config.toml
image_size = 48
color_jitter = 0.6
channel_attention = "se"
expansion = 6
temperature = 0.3
shampoo_beta = 0.95
eps = 1e-08
max_precond_dim = 1024
merge_dims = true
adamw_lr_other_params = 0.0019
ema_decay = 0.995
batch_size = 512
weight_decay = 0.3
Rows from block 4, named by matrix and row number. Each number is 128 + 32 x the weight over the matrix's rms, rounded and kept within 0 to 255. All counts start at 0. Numbers have three digits each.
# fc1: squeeze-excite reduce (model.blocks.4.se.fc1.weight, 18x288), inputs 144-215
fc1.0:126130126126129130129131125128126129128127127126127126129132126123127128127129126127128126128124127128130125131128127127127127129128124127126129129122124125129127130125130127125132126126126126129127130126129126128126
fc1.1:127145143127134119122141122125123159131083116142118135113152134107101138120120105105111138108136130132122123107123132110130142123134138128107138153118125147127127127124125100137151144112122119125153139131125118118102
fc1.2:152123189163166164115148079171205149124128145141148144146125139176169177170172165092076141140145092164152115191120154142109179176198176141139124099150065146172148048179159187100168082188153162101149124154135155142144
fc1.3:159180144122139135204141135134102165142115198147159160126160120101086119078127141176170158143152148133162095102135123109063114012126127172145138202148155177117149207141147131140152123126158129133155121153151128161156
fc1.4:171113175135139173147203167156182137125138145185160177230149178192225097128141188134096164119098127160202117142101136127190156183099136140181133095159166180097149133161099109171129109174129163126154063198149181172171
fc1.5:127126125125126126125125127126127127126123129129129125127126128124127126125125131126126124127128127124128129129130125129128126124127126124125127124128126127128128128126129126127127130127125125124128129124126127126126
fc1.6:127159125163085131173132125150078147122118172142111150136166102125116122133106144169201139151118183099113118106187122126155113089112113153140154115107201129151107150128141141124149108111128136182154099124138156147155
fc1.7:152147173194132152135147125165121165115129156155147119145175128201233187157149229111169167182131151169192246197189146138181181203169165139158167142164142176166173133147129192149154052167151160164182179152166146172185
fc1.8:128129125122125125124128124127124124126123127125126124127126127125123126123126125128127127126130125129124129127125128128126125126127127124126125126124126123125125131127124127128125130123125125126123130127127126127123
fc1.9:160172156167168149177144181168137152171165097148153134129163163203159128165157147204241170169166217153151203197175145177134182155167166150183193134150145149193163208158172193215138145149194159217133221183158150183195
fc1.10:136117143180154117091145144141153162124161125116106134133150171128089189164155106134127170139125121155099158126135131147130163226187134132089158122128150158201132115166151146136179215131174123138060213135118068133090
fc1.11:127126128128127129130128129125127126126124128127129128125125129129132131127129128131125124125126123129127130127129128129127128129126127129128125130129123128129128127128127128127126128126126129129128128127128128127127
fc1.12:142168163115156147155139163154171153152109192135105127096172167097172152102129130146131157130173115148151142131143133128157096050123169153136134142164148136109093172125124139177119078137133128137194143110132117153140
fc1.13:134148108124181160160120144130140159148123131167150147134172123135126162149156175114164146151133155176144151115146150121136145171145178163144167162111143165158135140161119100147166174165156131148142196122181135135143
fc1.14:148159167137141148157158155144123139148166093151136124164122125121176070131132127182143150155141157133111128113163154118204168104126129131137158157161170155121121152143154124120155172118185151166088144136154088148116
fc1.15:173135144191145145154143155171149142157128120121087139156120120140140108152152126154165149148196145157132134185143151205228165095113165159152153109167217147196151131150193207120144106175151155154116126136165096156139
fc1.16:126113126157159159117113144157157128147132140132141154136112117112138112159139105126116133130097117117132060150087130133171144105138173152135127112131161121173139096130120137112119129156133136115174067115153171132134
fc1.17:193203219209142158186224171172202200179195129169174160188190186238198198220175180157168198187198208206194252204232191238124205186197135154183222173173141202141210178185204175192176173182101173191146251206184151192194