config.toml
model = "self-supervised image encoder"
dataset = "photos of plants, animals and fungi (iNaturalist)"
train_examples = 155796
image_size = 48
crop_scale_min = 0.3
horizontal_flip = true
color_jitter = 0.6
method = "simclr"
arch = "efficientnet"
norm = "batchnorm"
hidden_act = "silu"
channel_attention = "se"
depths = [2, 4, 2]
kernel_size = 3
stem = "deep"
expansion = 6
widths = [24, 48, 96]
projector_hidden = 512
projector_out = 256
projector_hidden_layers = 1
temperature = 0.3
init = "trunc_normal_002"
residual_init = "zero_last"
optimizer = "soap"
beta2 = 0.95
learning_rate = 0.0018
beta1 = 0.95
shampoo_beta = 0.95
eps = 1e-08
precondition_frequency = 32
max_precond_dim = 1024
merge_dims = true
one_sided = true
adamw_lr_other_params = 0.0019
max_grad_norm = 1.0
adaptive_grad_clip = 0.05
ema_decay = 0.995
max_steps = 5500
batch_size = 512
epochs = 18.1
lr_schedule = "linear"
final_lr_fraction = 0
warmup_steps = 1100
weight_decay = 0.3
adamw_weight_decay_other_params = 0.01
Rows from block 4 of a small self-supervised image encoder, named by matrix and row number. Rows with one number belong to one channel. Each number is 500 + 40 x the weight over its row's rms, rounded and kept within 0 to 999. All counts start at 0. Numbers have three digits each.
After each channel's rows are labels from the 100 images, of 14848, where the channel reaches its highest value: "top examples" is what is common among them; "peak at" is the part of the image that holds the peak. Only what is clearly more common there than usual is listed. The data: photos of plants, animals and fungi (iNaturalist). In brackets: how many of the 100, against the usual share in percent.
# convs0: expand pointwise conv (model.blocks.4.convs.0.weight, 288x48x1x1), inputs 0-47
# convs1: depthwise 3x3 conv (model.blocks.4.convs.1.weight, 288x1x3x3, trained with AdamW), a 3x3 kernel
# convs2: project pointwise conv (model.blocks.4.convs.2.weight, 48x288x1x1, transposed), outputs 0-47

convs0.259:544541508508565498521503425438550455463493400525463475488523541492532507472550517468511586510477563544555550468497464447556469525530469507476481
convs1.259:461567526485557555531515510
convs2.259:468449546552508467525527453538438493531489538513392428519502562521555498470490520440471448522504517500520513485456441547454548421485519465475488
top examples: class Aves (92 vs 55.1); phylum Chordata (92 vs 60.9); order Accipitriformes (35 vs 3.9); family: Accipitridae (26 vs 3.3)
peak at: centre (76 vs 11.1)

convs0.198:446410442514511496485549432519569478462481518541449551518442547545571518495503482553466535481560544474495459545526421515492457527510468495500508
convs1.198:518502469536592455514512469
convs2.198:464467427443530568454525487510406466476517517516477517510455562504462528461465455535532571570484462610471508506515475502519473470478508511533481
top examples: phylum Chordata (98 vs 60.9); class Aves (96 vs 55.1); order Accipitriformes (42 vs 3.9); family: Accipitridae (35 vs 3.3)
peak at: centre (78 vs 11.1)

convs0.98:498532454524542509498492411411538536495469524492435478583526466582484474447446498481465494556518460437513550517528430490467501500489477475499546
convs1.98:494479508428508557555483456
convs2.98:494542528475490522516558611447461505406485529499580498504448534485485510528439506516524554510470504576485468470496542508439550472525494429504493
top examples: phylum Chordata (94 vs 60.9); class Aves (93 vs 55.1); order Accipitriformes (27 vs 3.9)
peak at: centre (63 vs 11.1)

convs0.56:497475473452499476537478447510525509501503488532462529592491509462555444451499483487467541558554441496552520487529503453601493502402526509432513
convs1.56:497513486458460446453441454
convs2.56:532511495528500570414470435554512525546476523487498497445566434552538491462428478504475468490535535460533511510437500494453481486573531578469511
top examples: phylum Chordata (97 vs 60.9); class Aves (95 vs 55.1); order Accipitriformes (28 vs 3.9)
peak at: centre (35 vs 11.1)

convs0.58:473468491508486504581514381498482448507476588592512497596491459497539474570520507520542561518494486465534498547477527493484512519470497522477509
convs1.58:530458502432532533447543520
convs2.58:495491472505490481519575496464504507396507462502529492505502514464521501521512511525509541525524513583427504496545606538469586478422517477556447
top examples: phylum Chordata (99 vs 60.9); class Aves (98 vs 55.1); order Accipitriformes (41 vs 3.9); family: Accipitridae (34 vs 3.3)
peak at: centre (75 vs 11.1)

convs0.48:544458502397480443534461514468511459478493536505545590502540494489498564480431517466455501511466436548500527480435528536525474477443520444449510
convs1.48:505524494483554497450423454
convs2.48:595494547525553449553476504502487543515573504496478512503480458501616556457429519510468489510498490437455487517454473465437529492547492553492506
top examples: class Aves (90 vs 55.1)
peak at: centre (69 vs 11.1)

convs0.276:515487446542545492482465513478468589481456538488460500514454499480499523518513467529541511406444493526487515458600461496539549514505389486480455
convs1.276:427509515463524521422507515
convs2.276:519498393492444500478497509557510509541571472489462434441468488555478478530506539518527521462577518428436517536494466463524551481431470476533494
top examples: phylum Arthropoda (60 vs 30.8)
peak at: middle left (64 vs 11.1)

convs0.253:495581548474481517550473495426508587509472486477536546548516510519504547459444539568560484449550498505557466506565545487516496526535475486542567
convs1.253:510536510540578543514548528
convs2.253:496579536512524469424543493541471547473533466487473552446521519493505520488455528588564459486486503523517555488560558522513486517430467563537564
top examples: class Aves (88 vs 55.1); order Accipitriformes (40 vs 3.9); family: Accipitridae (31 vs 3.3)
peak at: centre (65 vs 11.1)

convs0.6:516577542483509534515441490468522540510482471502520533579458502537496575469461534561525494421550508541546470517545565511532484541556479505569555
convs1.6:546492430536490445482525545
convs2.6:483436535468491506538470407451453529499616479466486517596522552480537491540544489470424463473561512530487497502496495503501488534516538463495457
top examples: class Aves (84 vs 55.1)
peak at: centre (62 vs 11.1)

convs0.145:437505523511463495522483504503516541592550610516503419495493489566532468489491468430506502504486492430448478515558518536425511546550495484475481
convs1.145:491556499510601525500483497
convs2.145:507492484518585479579498525528454549523524555443464472503471439591480471466477466445491541466566494550450464473522498507451508463511491582533514
top examples: class Aves (87 vs 55.1); order Accipitriformes (35 vs 3.9)
peak at: centre (88 vs 11.1)

convs0.2:522496475512526504511536521429549478560510564563473484499486468487479525516499485478509515559512498433508509539561396611465481508573432493505515
convs1.2:484515553454464565451472482
convs2.2:445526530497509469518492523495573572475534487372515522494440515504482479543461516545477471450466494517404439470466526510507500496468486564518439
top examples: class Aves (84 vs 55.1); order Accipitriformes (28 vs 3.9)
peak at: centre (85 vs 11.1)

convs0.82:478561483530519423496524488514448573565454477480483479484481446546465467528488465450520573471479563529444493519526515527518560528435497420552482
convs1.82:501489510499610495489462476
convs2.82:547495484410482506541562551544474463561486531395519517548481528456489500491494481545496459526491510441520572543542451552504532526511434467529476
top examples: class Aves (90 vs 55.1); order Passeriformes (57 vs 25)
peak at: middle right (32 vs 11.1)

convs0.250:493486531446553476468510512415583477449521544553483570596478511469581505545503485514508516502513492481517429445445501506528505425505503515539492
convs1.250:490544505492403495509552500
convs2.250:521517523526491407582491534517446438458464441484498489550481475581560507567525511483465512481496481504515481490536494442432530539478433453533454
top examples: phylum Chordata (94 vs 60.9); class Aves (92 vs 55.1)
peak at: centre (58 vs 11.1)

convs0.113:488454517491512444501472518488560481480500552486464567486520497568545477605505537491507420458509523496507410557562515460441475451481527454474494
convs1.113:477414457508562522510487499
convs2.113:475516527479478474588496542479449470490512460467492522566494541561567478538525541480521573440493513427520452462530529532499481517538442588522452
top examples: phylum Chordata (99 vs 60.9); class Aves (97 vs 55.1)
peak at: centre (79 vs 11.1)

convs0.115:441480527469558483571518469461484501490529588532544476516496452528494524463460499467557529528481449515508554561494523567523633507506464504506488
convs1.115:538544539545523532534534560
convs2.115:504539500539566522555465437495585474508583559533439503529513495544483486535571493507512494499480464506464471554548584434544454510486505501469458
top examples: order Coleoptera (28 vs 3.2)
peak at: centre (88 vs 11.1)

convs0.94:485510451496490472478529500468508547518586516539558533526508562588533533518567520482510600506492513424572487531491460538496458482577486499526498
convs1.94:503457471483452567475495563
convs2.94:559466542497447466510506518487536484564542456498474469565515499486549491482478497503523535520482427466405495504423555456482472465515464536390475
top examples: class Aves (87 vs 55.1); order Accipitriformes (37 vs 3.9); family: Accipitridae (32 vs 3.3)
peak at: centre (85 vs 11.1)

convs0.163:506537447524551452505489510447554521487477494573523458511501464519594586572454543467560533573516516492485456499509454495479432530459475529496512
convs1.163:472587526458448483494475498
convs2.163:473542559450554468528511466508527509442498472375506541448478498518516455422479505515488552427519521479520442511523538488539476470507537518447435
top examples: class Aves (87 vs 55.1)
peak at: centre (37 vs 11.1)

convs0.279:431506478432450532509520510512497532525478508500500516527509524465496526503453532536472482496513553540471527588445576415548414544460542524452441
convs1.279:502506498469437436486442459
convs2.279:529473574544466520517526511553493441502558488535493527423428447432570535503469450491502481469531506465519539515457496563462431528552531478453521
top examples: class Aves (87 vs 55.1); order Accipitriformes (27 vs 3.9); family: Accipitridae (25 vs 3.3)
peak at: bottom centre (50 vs 11.1)

convs0.24:511551428484586468545499462414516535469481456544456460500417462540527576548489507527525537523453521544509498427528469487492530547488497509540495
convs1.24:532535541530531534542547559
convs2.24:500471526553503536500444513507469570497479563473442531485475533512471448434464563462567472487517559489463475498481575495475563434451484457470437
top examples: class Aves (90 vs 55.1); order Accipitriformes (38 vs 3.9); family: Accipitridae (30 vs 3.3)
peak at: centre (88 vs 11.1)

convs0.130:515478465485502474530521517562495428542581502530493445449496484556495510533475488446484508497527430464579519583536464457545483442505503550550566
convs1.130:545532466555498455559536481
convs2.130:428534447515493543539449515433456514519499450566512553533416494544528508511499475511466531620426542522564473503519480503476515501483531511513522
top examples: class Aves (86 vs 55.1)
peak at: centre (47 vs 11.1)

convs0.158:440467512474497481530507570548457548491482504473527517570442482507595471601515485450472538495530490491542434570508438449522532498529468509520501
convs1.158:522603517507542494491466504
convs2.158:460461470508495501453486506515494481540477486442500489498536412535409517528606528457507484489428503534517542439572529473482525561517495458505434
top examples: class Aves (93 vs 55.1); phylum Chordata (93 vs 60.9); order Accipitriformes (30 vs 3.9); family: Accipitridae (25 vs 3.3)
peak at: bottom centre (55 vs 11.1)

convs0.107:459455454469494558561474452472518508583521478477465505544512430502489467505508477454479492562469453475509506454524558459438393525448550525491519
convs1.107:486509504495586419511487502
convs2.107:420458448520476437509548521488489499504469529454500471542499501512584446488534516482470522545507543522501447462469604488430539456554541437518508
top examples: phylum Chordata (98 vs 60.9); class Aves (96 vs 55.1); order Accipitriformes (29 vs 3.9)
peak at: centre (62 vs 11.1)

convs0.243:539539446440517508547525497461479530513518468465513490530506477490545493563422579513519466456497531542484481540527495436444501472613426488483452
convs1.243:504509474601467477526472478
convs2.243:441556470488510480550447491460404531464508472512456506485565555478500518547581528512474439520573492478515495550454485457504544478549573483466489
top examples: order Accipitriformes (26 vs 3.9)
peak at: centre (66 vs 11.1)

convs0.104:430531453484608474546495456455460463505495532518507469493492509543504556530451517446539546517486476544538544533546511523512616545504489554494518
convs1.104:530548520544551548536538536
convs2.104:494513513586516496481523459433546497506494637564510441444486543536470468482477519495550499507541524517439552542553536529533515535471478488463506
top examples: class Aves (83 vs 55.1); order Accipitriformes (33 vs 3.9); family: Accipitridae (25 vs 3.3)
peak at: centre (86 vs 11.1)

convs0.172:508494541508530535561556407494536504492461514581523538599486461531512479509521564513556552581479526511578503463466531491529509470477484466526493
convs1.172:546467476463568482536531546
convs2.172:485495511480640515548571452496520466477502463498377538472462514486445506451496514500484457518465485512491503506528548460468528478502484524493422
top examples: phylum Chordata (99 vs 60.9); class Aves (98 vs 55.1); order Accipitriformes (37 vs 3.9); family: Accipitridae (32 vs 3.3)
peak at: centre (70 vs 11.1)

convs0.221:511486465525546457565489467509472468478524471616480477504475522546513536555498546516503560441525501440469516473517499469491484533571559527599540
convs1.221:454464513523558443522527450
convs2.221:483467447497519511512508584495513500453438506556486453543448552551504515504481547511485474494547552589421546561533588484516504523481525490558499
top examples: class Aves (98 vs 55.1); phylum Chordata (98 vs 60.9); order Accipitriformes (35 vs 3.9); family: Accipitridae (26 vs 3.3)
peak at: centre (77 vs 11.1)

convs0.204:481629460473521514537517477544521475535527454495567491548503525538543544507514505562461573509452518554466461550539500538483524452492479444507444
convs1.204:516508504555586556521492489
convs2.204:471525512471462493510519521589522499512565495515563594509485454471501539416595501534523541540509558482500481551600516497526541489512524497485516
top examples: phylum Chordata (93 vs 60.9); class Aves (92 vs 55.1); order Accipitriformes (32 vs 3.9)
peak at: centre (51 vs 11.1)

convs0.129:481437513477466520504531538408520458481473507553487557485427578466462528528450519487550523429468487505472528544484486444544504475470427574506486
convs1.129:489426487490465487517574536
convs2.129:539470518457473512511434530450429461497522544471470473514525539553514461540476558476490477550471524503514393515450510526492435563522458561534436
top examples: class Aves (92 vs 55.1); phylum Chordata (92 vs 60.9); order Accipitriformes (36 vs 3.9); family: Accipitridae (30 vs 3.3)
peak at: centre (55 vs 11.1)

convs0.21:500537495509498534507484524581436505493453488571522486464531494487537562433501517548532567487524542574541517512495430520561532472523454585465456
convs1.21:494478476498599553500479488
convs2.21:514458452446456482610495546499521514550479458459472497536426490480506493465451484572484512491486543442510519463536505520429546506582455527550489
top examples: class Aves (95 vs 55.1); phylum Chordata (95 vs 60.9); order Accipitriformes (40 vs 3.9); family: Accipitridae (36 vs 3.3)
peak at: centre (59 vs 11.1)

convs0.257:508527501517459474502545422543403556485539549439420509547451502510466532510477509488380475564504495541504507493456454488521509495496545483511527
convs1.257:479499492508604531483462482
convs2.257:515467502503538510478460478487529483524555534397513535496508459578537523493491519471468466481521569437455479469505483480412470429448586525547491
top examples: order Accipitriformes (27 vs 3.9)
peak at: centre (55 vs 11.1)

convs0.29:500572470539566503513513491447563508455472499532449549528501530518528457472475522484537532538484504487496470451537383600521451515548464502460467
convs1.29:490483533464443585482492527
convs2.29:538503553509519455519448511472512531570514535450462405484466500488483520486505591486444556524434450520438504517430505525463501445494537494463440
top examples: class Aves (96 vs 55.1); phylum Chordata (96 vs 60.9); order Accipitriformes (37 vs 3.9); family: Accipitridae (29 vs 3.3)
peak at: centre (83 vs 11.1)

convs0.179:460522448504535481496581541466433506545549531441423477542506437488540553471514477504546484479454470510461470488548475521517575518534440559458531
convs1.179:552547548525493530539540551
convs2.179:456516541561506515449466458550539489402419510560547553576495499454492516510571482481540519563485459500468463512545542535504467522487528478461514
top examples: phylum Chordata (92 vs 60.9); class Aves (90 vs 55.1); order Accipitriformes (29 vs 3.9)
peak at: centre (94 vs 11.1)

convs0.192:469514496435473504490527475503510511568518519509532490532455494499442512526511561522519519473422433456601476533574506472423474566550494471562478
convs1.192:544548479566549458519489472
convs2.192:436526470495528531458500556529475505391506496459407485506472521527510556534521469540484491478545509546544522548563521465494499550475571551571513
top examples: class Aves (92 vs 55.1); phylum Chordata (92 vs 60.9); order Accipitriformes (38 vs 3.9); family: Accipitridae (26 vs 3.3)
peak at: centre (86 vs 11.1)

convs0.138:535506451521529535476507466456595559554519486536525485534547431553492525459442509429489479460492439489492530543505411467455426499515482504502468
convs1.138:500602530460516503492467506
convs2.138:524542510491527456594449531461497555514528475396493452520504495498609494461494493503553530448421448443525483480512506536470525473476503509540500
top examples: order Accipitriformes (34 vs 3.9)
peak at: centre (75 vs 11.1)

convs0.156:503536463534482515494543484578506485450527504621488425487424575486491528503466503504521510459507476409498515490441512490492463516545437499555473
convs1.156:537549551479430484501451493
convs2.156:482538581532536465534492511489547446468504565421515483488561485518533475539506455535501504442485514427549490486516450453521507460517557556406531
top examples: class Aves (85 vs 55.1)
peak at: centre (49 vs 11.1); bottom centre (27 vs 11.1)

convs0.202:516487404554536467466486507433564558519541511571549532516481507493527535464475463440494525553534470532443496533532469553548480552488540488433472
convs1.202:499481502554486471542572445
convs2.202:453493467522442438484509510547527455458510440554546516424477490408489410504483476444507554440485515525524458471521496491556498463544497443475471
top examples: order Accipitriformes (26 vs 3.9)
peak at: centre (55 vs 11.1)

convs0.142:546472486477551431561526531454465514489459409559454534476471444539530565515514498471517507524439466501488520487458445494506504555562529441517570
convs1.142:499565494538543542553534532
convs2.142:526508488479432548425455469552475512485478480519608499426549451525481524575541513475510505499574452515502493528524438573527505535498497489543526
top examples: order Accipitriformes (33 vs 3.9); family: Accipitridae (28 vs 3.3)
peak at: centre (85 vs 11.1)

convs0.78:452474465531595498534453515449483489477547551543520455532487490445536484504433466492486516538534474482569484568560556511545574534483456508472547
convs1.78:542454517553534563543514517
convs2.78:575470496486464506477517500483555424468521500621494507508477503580507515499441481515605524535478460540489474541500494585494502477460520504461528
top examples: order Accipitriformes (32 vs 3.9); family: Accipitridae (26 vs 3.3)
peak at: centre (91 vs 11.1)

convs0.38:498449408462559606518465494487468478522515496437444554533474500525528533489478551485530522437484515479556507563469473440571519524544503478476508
convs1.38:506530518493555516477419447
convs2.38:598467447504477448492510552468493488424487520406524537481511492502522517486450543527545439510480482537540452464528514527471430518532538453442442
top examples: class Aves (97 vs 55.1); phylum Chordata (97 vs 60.9); order Accipitriformes (46 vs 3.9); family: Accipitridae (38 vs 3.3)
peak at: centre (71 vs 11.1)

convs0.83:514480500541540514505459445465527516461506469594479427576416427470520529446434502521513459496486494469448525543469504541461461551512459496543519
convs1.83:559546437520448467494477504
convs2.83:433531458499518489630449555460489517486546528420534526482498522466537512488555523475483483526491509430535487490475532530495533451520523571468432
top examples: order Accipitriformes (32 vs 3.9); family: Accipitridae (25 vs 3.3)
peak at: centre (79 vs 11.1)

convs0.281:540529564540464479501512543545387514436466459512477461541494464506453557502562487528516495521500426498478405529436532475490561513519506504490521
convs1.281:486553485582559472496506512
convs2.281:459494496515545483492416523477588538532507467533478419455463436484528561475532483513488490482547567466513517505434558486447435478523540480542542
top examples: order Accipitriformes (29 vs 3.9)
peak at: centre (39 vs 11.1)

convs0.263:548540439426568512501468475398524471480546510531502573545520463484569491530502519507502575523524505511550487502543539470580514497521469474448469
convs1.263:508483498530453527492598521
convs2.263:430494485454482441515536554506467449498499488499490479552480514494427436557535482456493517505440443551522553494499446499570587495526450437536497
top examples: phylum Chordata (99 vs 60.9); class Aves (98 vs 55.1); order Accipitriformes (35 vs 3.9); family: Accipitridae (27 vs 3.3)
peak at: centre (69 vs 11.1)

convs0.109:550508462521471529505552475550447523395453452492460506591480520484492499501495517490494509475547549536483403526476511456558484509550528450426499
convs1.109:525505533539498542541572550
convs2.109:545514437497504486476454494553517498557512482533467525486451503432512516497573527481464462443453486438514559519512479468503369528460513453498562
top examples: class Aves (99 vs 55.1); phylum Chordata (99 vs 60.9); order Accipitriformes (32 vs 3.9); family: Accipitridae (25 vs 3.3)
peak at: centre (62 vs 11.1)