From a checkpoint of a small self-supervised image encoder.
Model: 0.753M parameters, 48-pixel images, arch efficientnet, norm batchnorm, activation silu, depths [2, 4, 2], widths [24, 48, 96].
Training: soap at rate 0.0018, 5500 steps, batches of 512.
Rows from block 2 of a small self-supervised image encoder, named by matrix and row number. Rows with one number belong to one channel. Each number is 500 + 40 x the weight over its row's rms, rounded and kept within 0 to 999. All counts start at 0. Numbers have three digits each. After the name is the row's rms in percent of the matrix's.
After each channel's rows are labels from the 100 images, of 14848, where the channel reaches its highest value: "patch colour" is the nearest of a few named colours to the mean colour under the peak. Only what is clearly more common there than usual is listed. The data: photos of plants, animals and fungi (iNaturalist).
# convs0: expand pointwise conv (model.blocks.2.convs.0.weight, 144x24x1x1), inputs 0-23
# convs1: depthwise 3x3 conv, stride 2 (model.blocks.2.convs.1.weight, 144x1x3x3, trained with AdamW), a 3x3 kernel
# convs2: project pointwise conv (model.blocks.2.convs.2.weight, 48x144x1x1, transposed), outputs 0-47

convs0.102 099:458466472428455502570491512532488443522469521509494456547537553530418491
convs1.102 096:508513489566559484551557487
convs2.102 101:438452492445426505522492533510505461564482500539472511547434575541528538462445507497445449470524596503440506495544499439456498504459499458490488
patch colour: brown; black

convs0.98 101:535453475467452498569478462479551476516451464487448461502453568519565473
convs1.98 098:516557546524567560504498510
convs2.98 095:517496455453506491571432517478577554588504514593527472462490497484528533493504489484493444478435539444489490451452530535481547506489548488571526
patch colour: black

convs0.85 100:502426417521441477472467526500450475458510502500436558533516432513507479
convs1.85 086:527512473531532416530525453
convs2.85 098:488448495414439503456483544497539471533501534519473560547493532476534428448469515486482500468448569467436450486494478486507456602492471462449512
patch colour: white

convs0.89 089:503584532487538483402475511405514511490474445473477483486474467498538503
convs1.89 090:538524482561554457543539484
convs2.89 094:516460537526465544456458510415550449537525509483508552516473574478459526544470496518508508480483518481419405538509493546503518560503558506538419
patch colour: grey

convs0.84 100:465483483459498539467537530453501489486549385520588492547489490510510532
convs1.84 087:485460466548573549492465489
convs2.84 088:465485483465526517527449443474518506483532510470484474498584504487472570415548551518523504443501463469466501505551430507535390490433523503452531
patch colour: grey

convs0.129 106:504538516504510438498545553453518574436518518462420448513493475496450535
convs1.129 125:452407450489502500493523517
convs2.129 111:476484451481441512566537496472635457523476511459470474529510496433553542520543525442548462475553489468524514489531540530481535499509475440452538
patch colour: brown

convs0.94 100:527469504511568511534506550538428534493491521506507527563438492516405542
convs1.94 115:488492494475434459485433448
convs2.94 096:426483476526438480484455445480541530574510506565567514527489482484525518457490535434537491415511486494426508524484567472530538493479508558551557
patch colour: brown

convs0.60 095:491487466532428472498415506533440536407514461512496441518496516544514495
convs1.60 101:481475487460427453477451464
convs2.60 109:481515473413509447506396528491512451549527486520451505493542547454486554466493466515496475532439495464511570513519594489506440478506509534471427
patch colour: brown; black

convs0.107 087:510504557477612541506527445524577486509489512456503511476519446448523492
convs1.107 097:519496492564561479543561510
convs2.107 098:517503466545549413516574415477455515468518548542441580534502501553538523537521529522504567591520480497498487480535495493526529490520536486446463
patch colour: grey

convs0.66 077:499442454482514553481441427468485476539467462508550568497469488537564471
convs1.66 097:531563529510568559489507515
convs2.66 093:493479429521527436536450499570550494540529504564504503468473555482499563504547535441439444539454517466438449560519456569491529479471484524495488
patch colour: brown

convs0.73 095:519544485485511544559493446440465454535485532539467427541433535451501498
convs1.73 112:466447475455429461486470487
convs2.73 103:525455445553503431450577508464442469485477508526509419464465536498435466536570487477473531523448509525480506509461531492468480435462479577446515
patch colour: white

convs0.135 087:501473479424440523510442559550475481537486501521534499520589548457514529
convs1.135 109:498495503519553551516553574
convs2.135 104:533506603491475451541459495465474459493560469493484492564460498462503570463515576541474470468499441499430528514532515453414567532525495499500505
patch colour: grey

convs0.80 090:404477460490441527510507491511481493466502448464500497514606471559528480
convs1.80 083:511507497500408545470524549
convs2.80 079:512466615511461511513515554513589538538515479478561481559518504478541547469466520526493544490489444461479427425494481458485480518516525442562505
patch colour: pink

convs0.86 102:489460428527496519600480479597455471487512497454482477511480462509498455
convs1.86 115:499476481490420441497454465
convs2.86 105:471561404475504422538477479502462472491461481511559462460433476544460527457489445453474487494506545472502510492533558504547517413418490513528481
patch colour: black

convs0.142 110:481491523477504550530437471534501534454424537495432486417512521562474520
convs1.142 086:493493500536550544544568545
convs2.142 092:452454485536495464528500476465544465532454490461450457465478427532413475470520546480534542529573447490447560489534522540496432539450522463473538
patch colour: grey

convs0.113 100:428468507512490523621498449567506456479479502465518495520504534470452479
convs1.113 090:492511528485562564503558543
convs2.113 093:497483584511464486478469548425532485566482551539480532551479511447520491521493559548525528467485571504477465448482506438403449530532557484505481
patch colour: grey

convs0.120 096:452526498461508498500555516534468580435578457500535543489486536499441540
convs1.120 097:493446465525506475528576549
convs2.120 085:498482525490540546492449452557571488530486560506543493525468551479441568495502459564470452511471518425502539449492477533496476509554532486390518
patch colour: grey

convs0.141 094:507492537495537578499470449492482536486406490554422518484545520545506531
convs1.141 096:499466498545580559493471479
convs2.141 092:454521453470531479506425469525511499472523543453471497472584454424506542450592512529521508508495498488503424556547460491533451535441475471440507
patch colour: brown

convs0.74 104:435525539506470485506481520449557504483515530467515448513612478524526434
convs1.74 091:519499496559558486544569516
convs2.74 090:462470518530569516456512498558463454487517476494537494467517534488494503591497519431462525552402474448424515493514482503479495486542465402452471
patch colour: brown

convs0.104 114:468538525536487469503530549466513536431525529424436455506503477471416522
convs1.104 099:536579551515520527477461471
convs2.104 113:483485547537495520498462497567418511557520507522566465507494493514450521460501487568450494530467536477476514525519383537542476559521568558459530
patch colour: white; pink

convs0.22 103:495500520539557502443507409450509522469512499497493510482415418540515466
convs1.22 099:501510507528559549531565548
convs2.22 126:467500467533439439476529534457511439512564558506539543488442596541469559492474432460498496533511497484452510511607449474501532512489494508532507
patch colour: grey

convs0.143 101:525433477469466533523500448447554474545440500520438463548492518499577516
convs1.143 084:492479500481530570512558565
convs2.143 101:430524434547437438489416406521514493545571470505511480521506486449474532510504516572500478543477541526488520485491545487499422558527476492542516
patch colour: brown

convs0.31 095:458488454463456438488494565459453541460498482499474542537444493555456443
convs1.31 098:491470479469436441471458457
convs2.31 108:443439554448469494529504533492550504560501558492502513470576505485519523452521461489571423476467449520461577466506463545434449514527552498525481
patch colour: brown

convs0.36 108:449486530454460551544409532484517488518503463459470484455441487571469484
convs1.36 090:466479501467517559497551573
convs2.36 123:494530481495460478468508477474548497487477416499594531423456431452557455528498583511547544513553498533507552588464498523477532498513518502473507
patch colour: brown

convs0.26 092:441496432476449478516465459511535481438476523541520475485499504521392458
convs1.26 089:493550476466526540497425547
convs2.26 074:490402534560521483494464499467558535503550558515479469520604484450529494522469484477504527553517524536492497532472394524511502523491556438476449
patch colour: grey

convs0.99 094:463522451483482525444504448496464495487557468572573517576441511493466502
convs1.99 098:512512506516553536443420488
convs2.99 086:435492461496520412472460440484533516506519560499499415544577455481476484485541533509501470537500514432460436516521446501505444496453462420491498
patch colour: grey

convs0.28 103:512495471515412503501546448547460462482409509451483507511487437549470521
convs1.28 092:524483503545424512540438513
convs2.28 086:409401570529450514493446540432519536508516555473423522502503510503557514435503530475520486548472519495497480523418518485534458514522484495451533
patch colour: brown

convs0.67 094:534480474459516514458469440531472478558485444549553550530533499534534418
convs1.67 114:476439434493457447518524510
convs2.67 130:517497536557475564431553503481448519516569457489503438476500474548435484449495511628492524530467501461515512512491437475484507528509541511443553
patch colour: pink

convs0.53 103:504521487537470539503495545545503519478609553525500530466535425481434492
convs1.53 098:483507504440523557436499550
convs2.53 094:427498482509462521494484470448450458463515428481466542508489463441465573573469493505518438541488542460540517523479456508411485548498559476482438
patch colour: grey

convs0.108 112:529436510517484440425469556541535547487484460491514555444551497524483550
convs1.108 117:492473469477433441476450467
convs2.108 106:473523416472448487476516459515468490511545533506460485410467469524477484487526502413512457489475592514459520478489458544524518426429502551448464
patch colour: black

convs0.44 098:445516476491489503501512508605579451483513506537466479483587512465459510
convs1.44 089:478514560473486548466426484
convs2.44 104:483551543550474531483568501521487467476548491524486475540557452425448517546544511447539470489527493513474503451445405478526529512543524586460454
patch colour: white; pink

convs0.106 101:492468484426509515459567572533541547493531519551523552503429475480475533
convs1.106 099:524531529505516530481425431
convs2.106 100:464534477550431505549507523533432505536518467537488509494502417483500512431522521505543539465467528483474496501429396532561546502520599506499484
patch colour: white

convs0.130 090:476448478621506522499451452544521520486503481447494573510475463473516519
convs1.130 098:531537504558572493536546493
convs2.130 104:480492497580473489434548528453517538493541525512419595491453547501517567529469520537556508521528542503451448435489460552501487533529530510549467
patch colour: white

convs0.79 107:480510477506473495446467542575585458494479504578512467523434466460496473
convs1.79 092:521538519516568564494535543
convs2.79 084:518457494559546534508515531543527494477568497539483497499586499462540475521525443491541484585481470537506593456497462453468500473514540429471423
patch colour: grey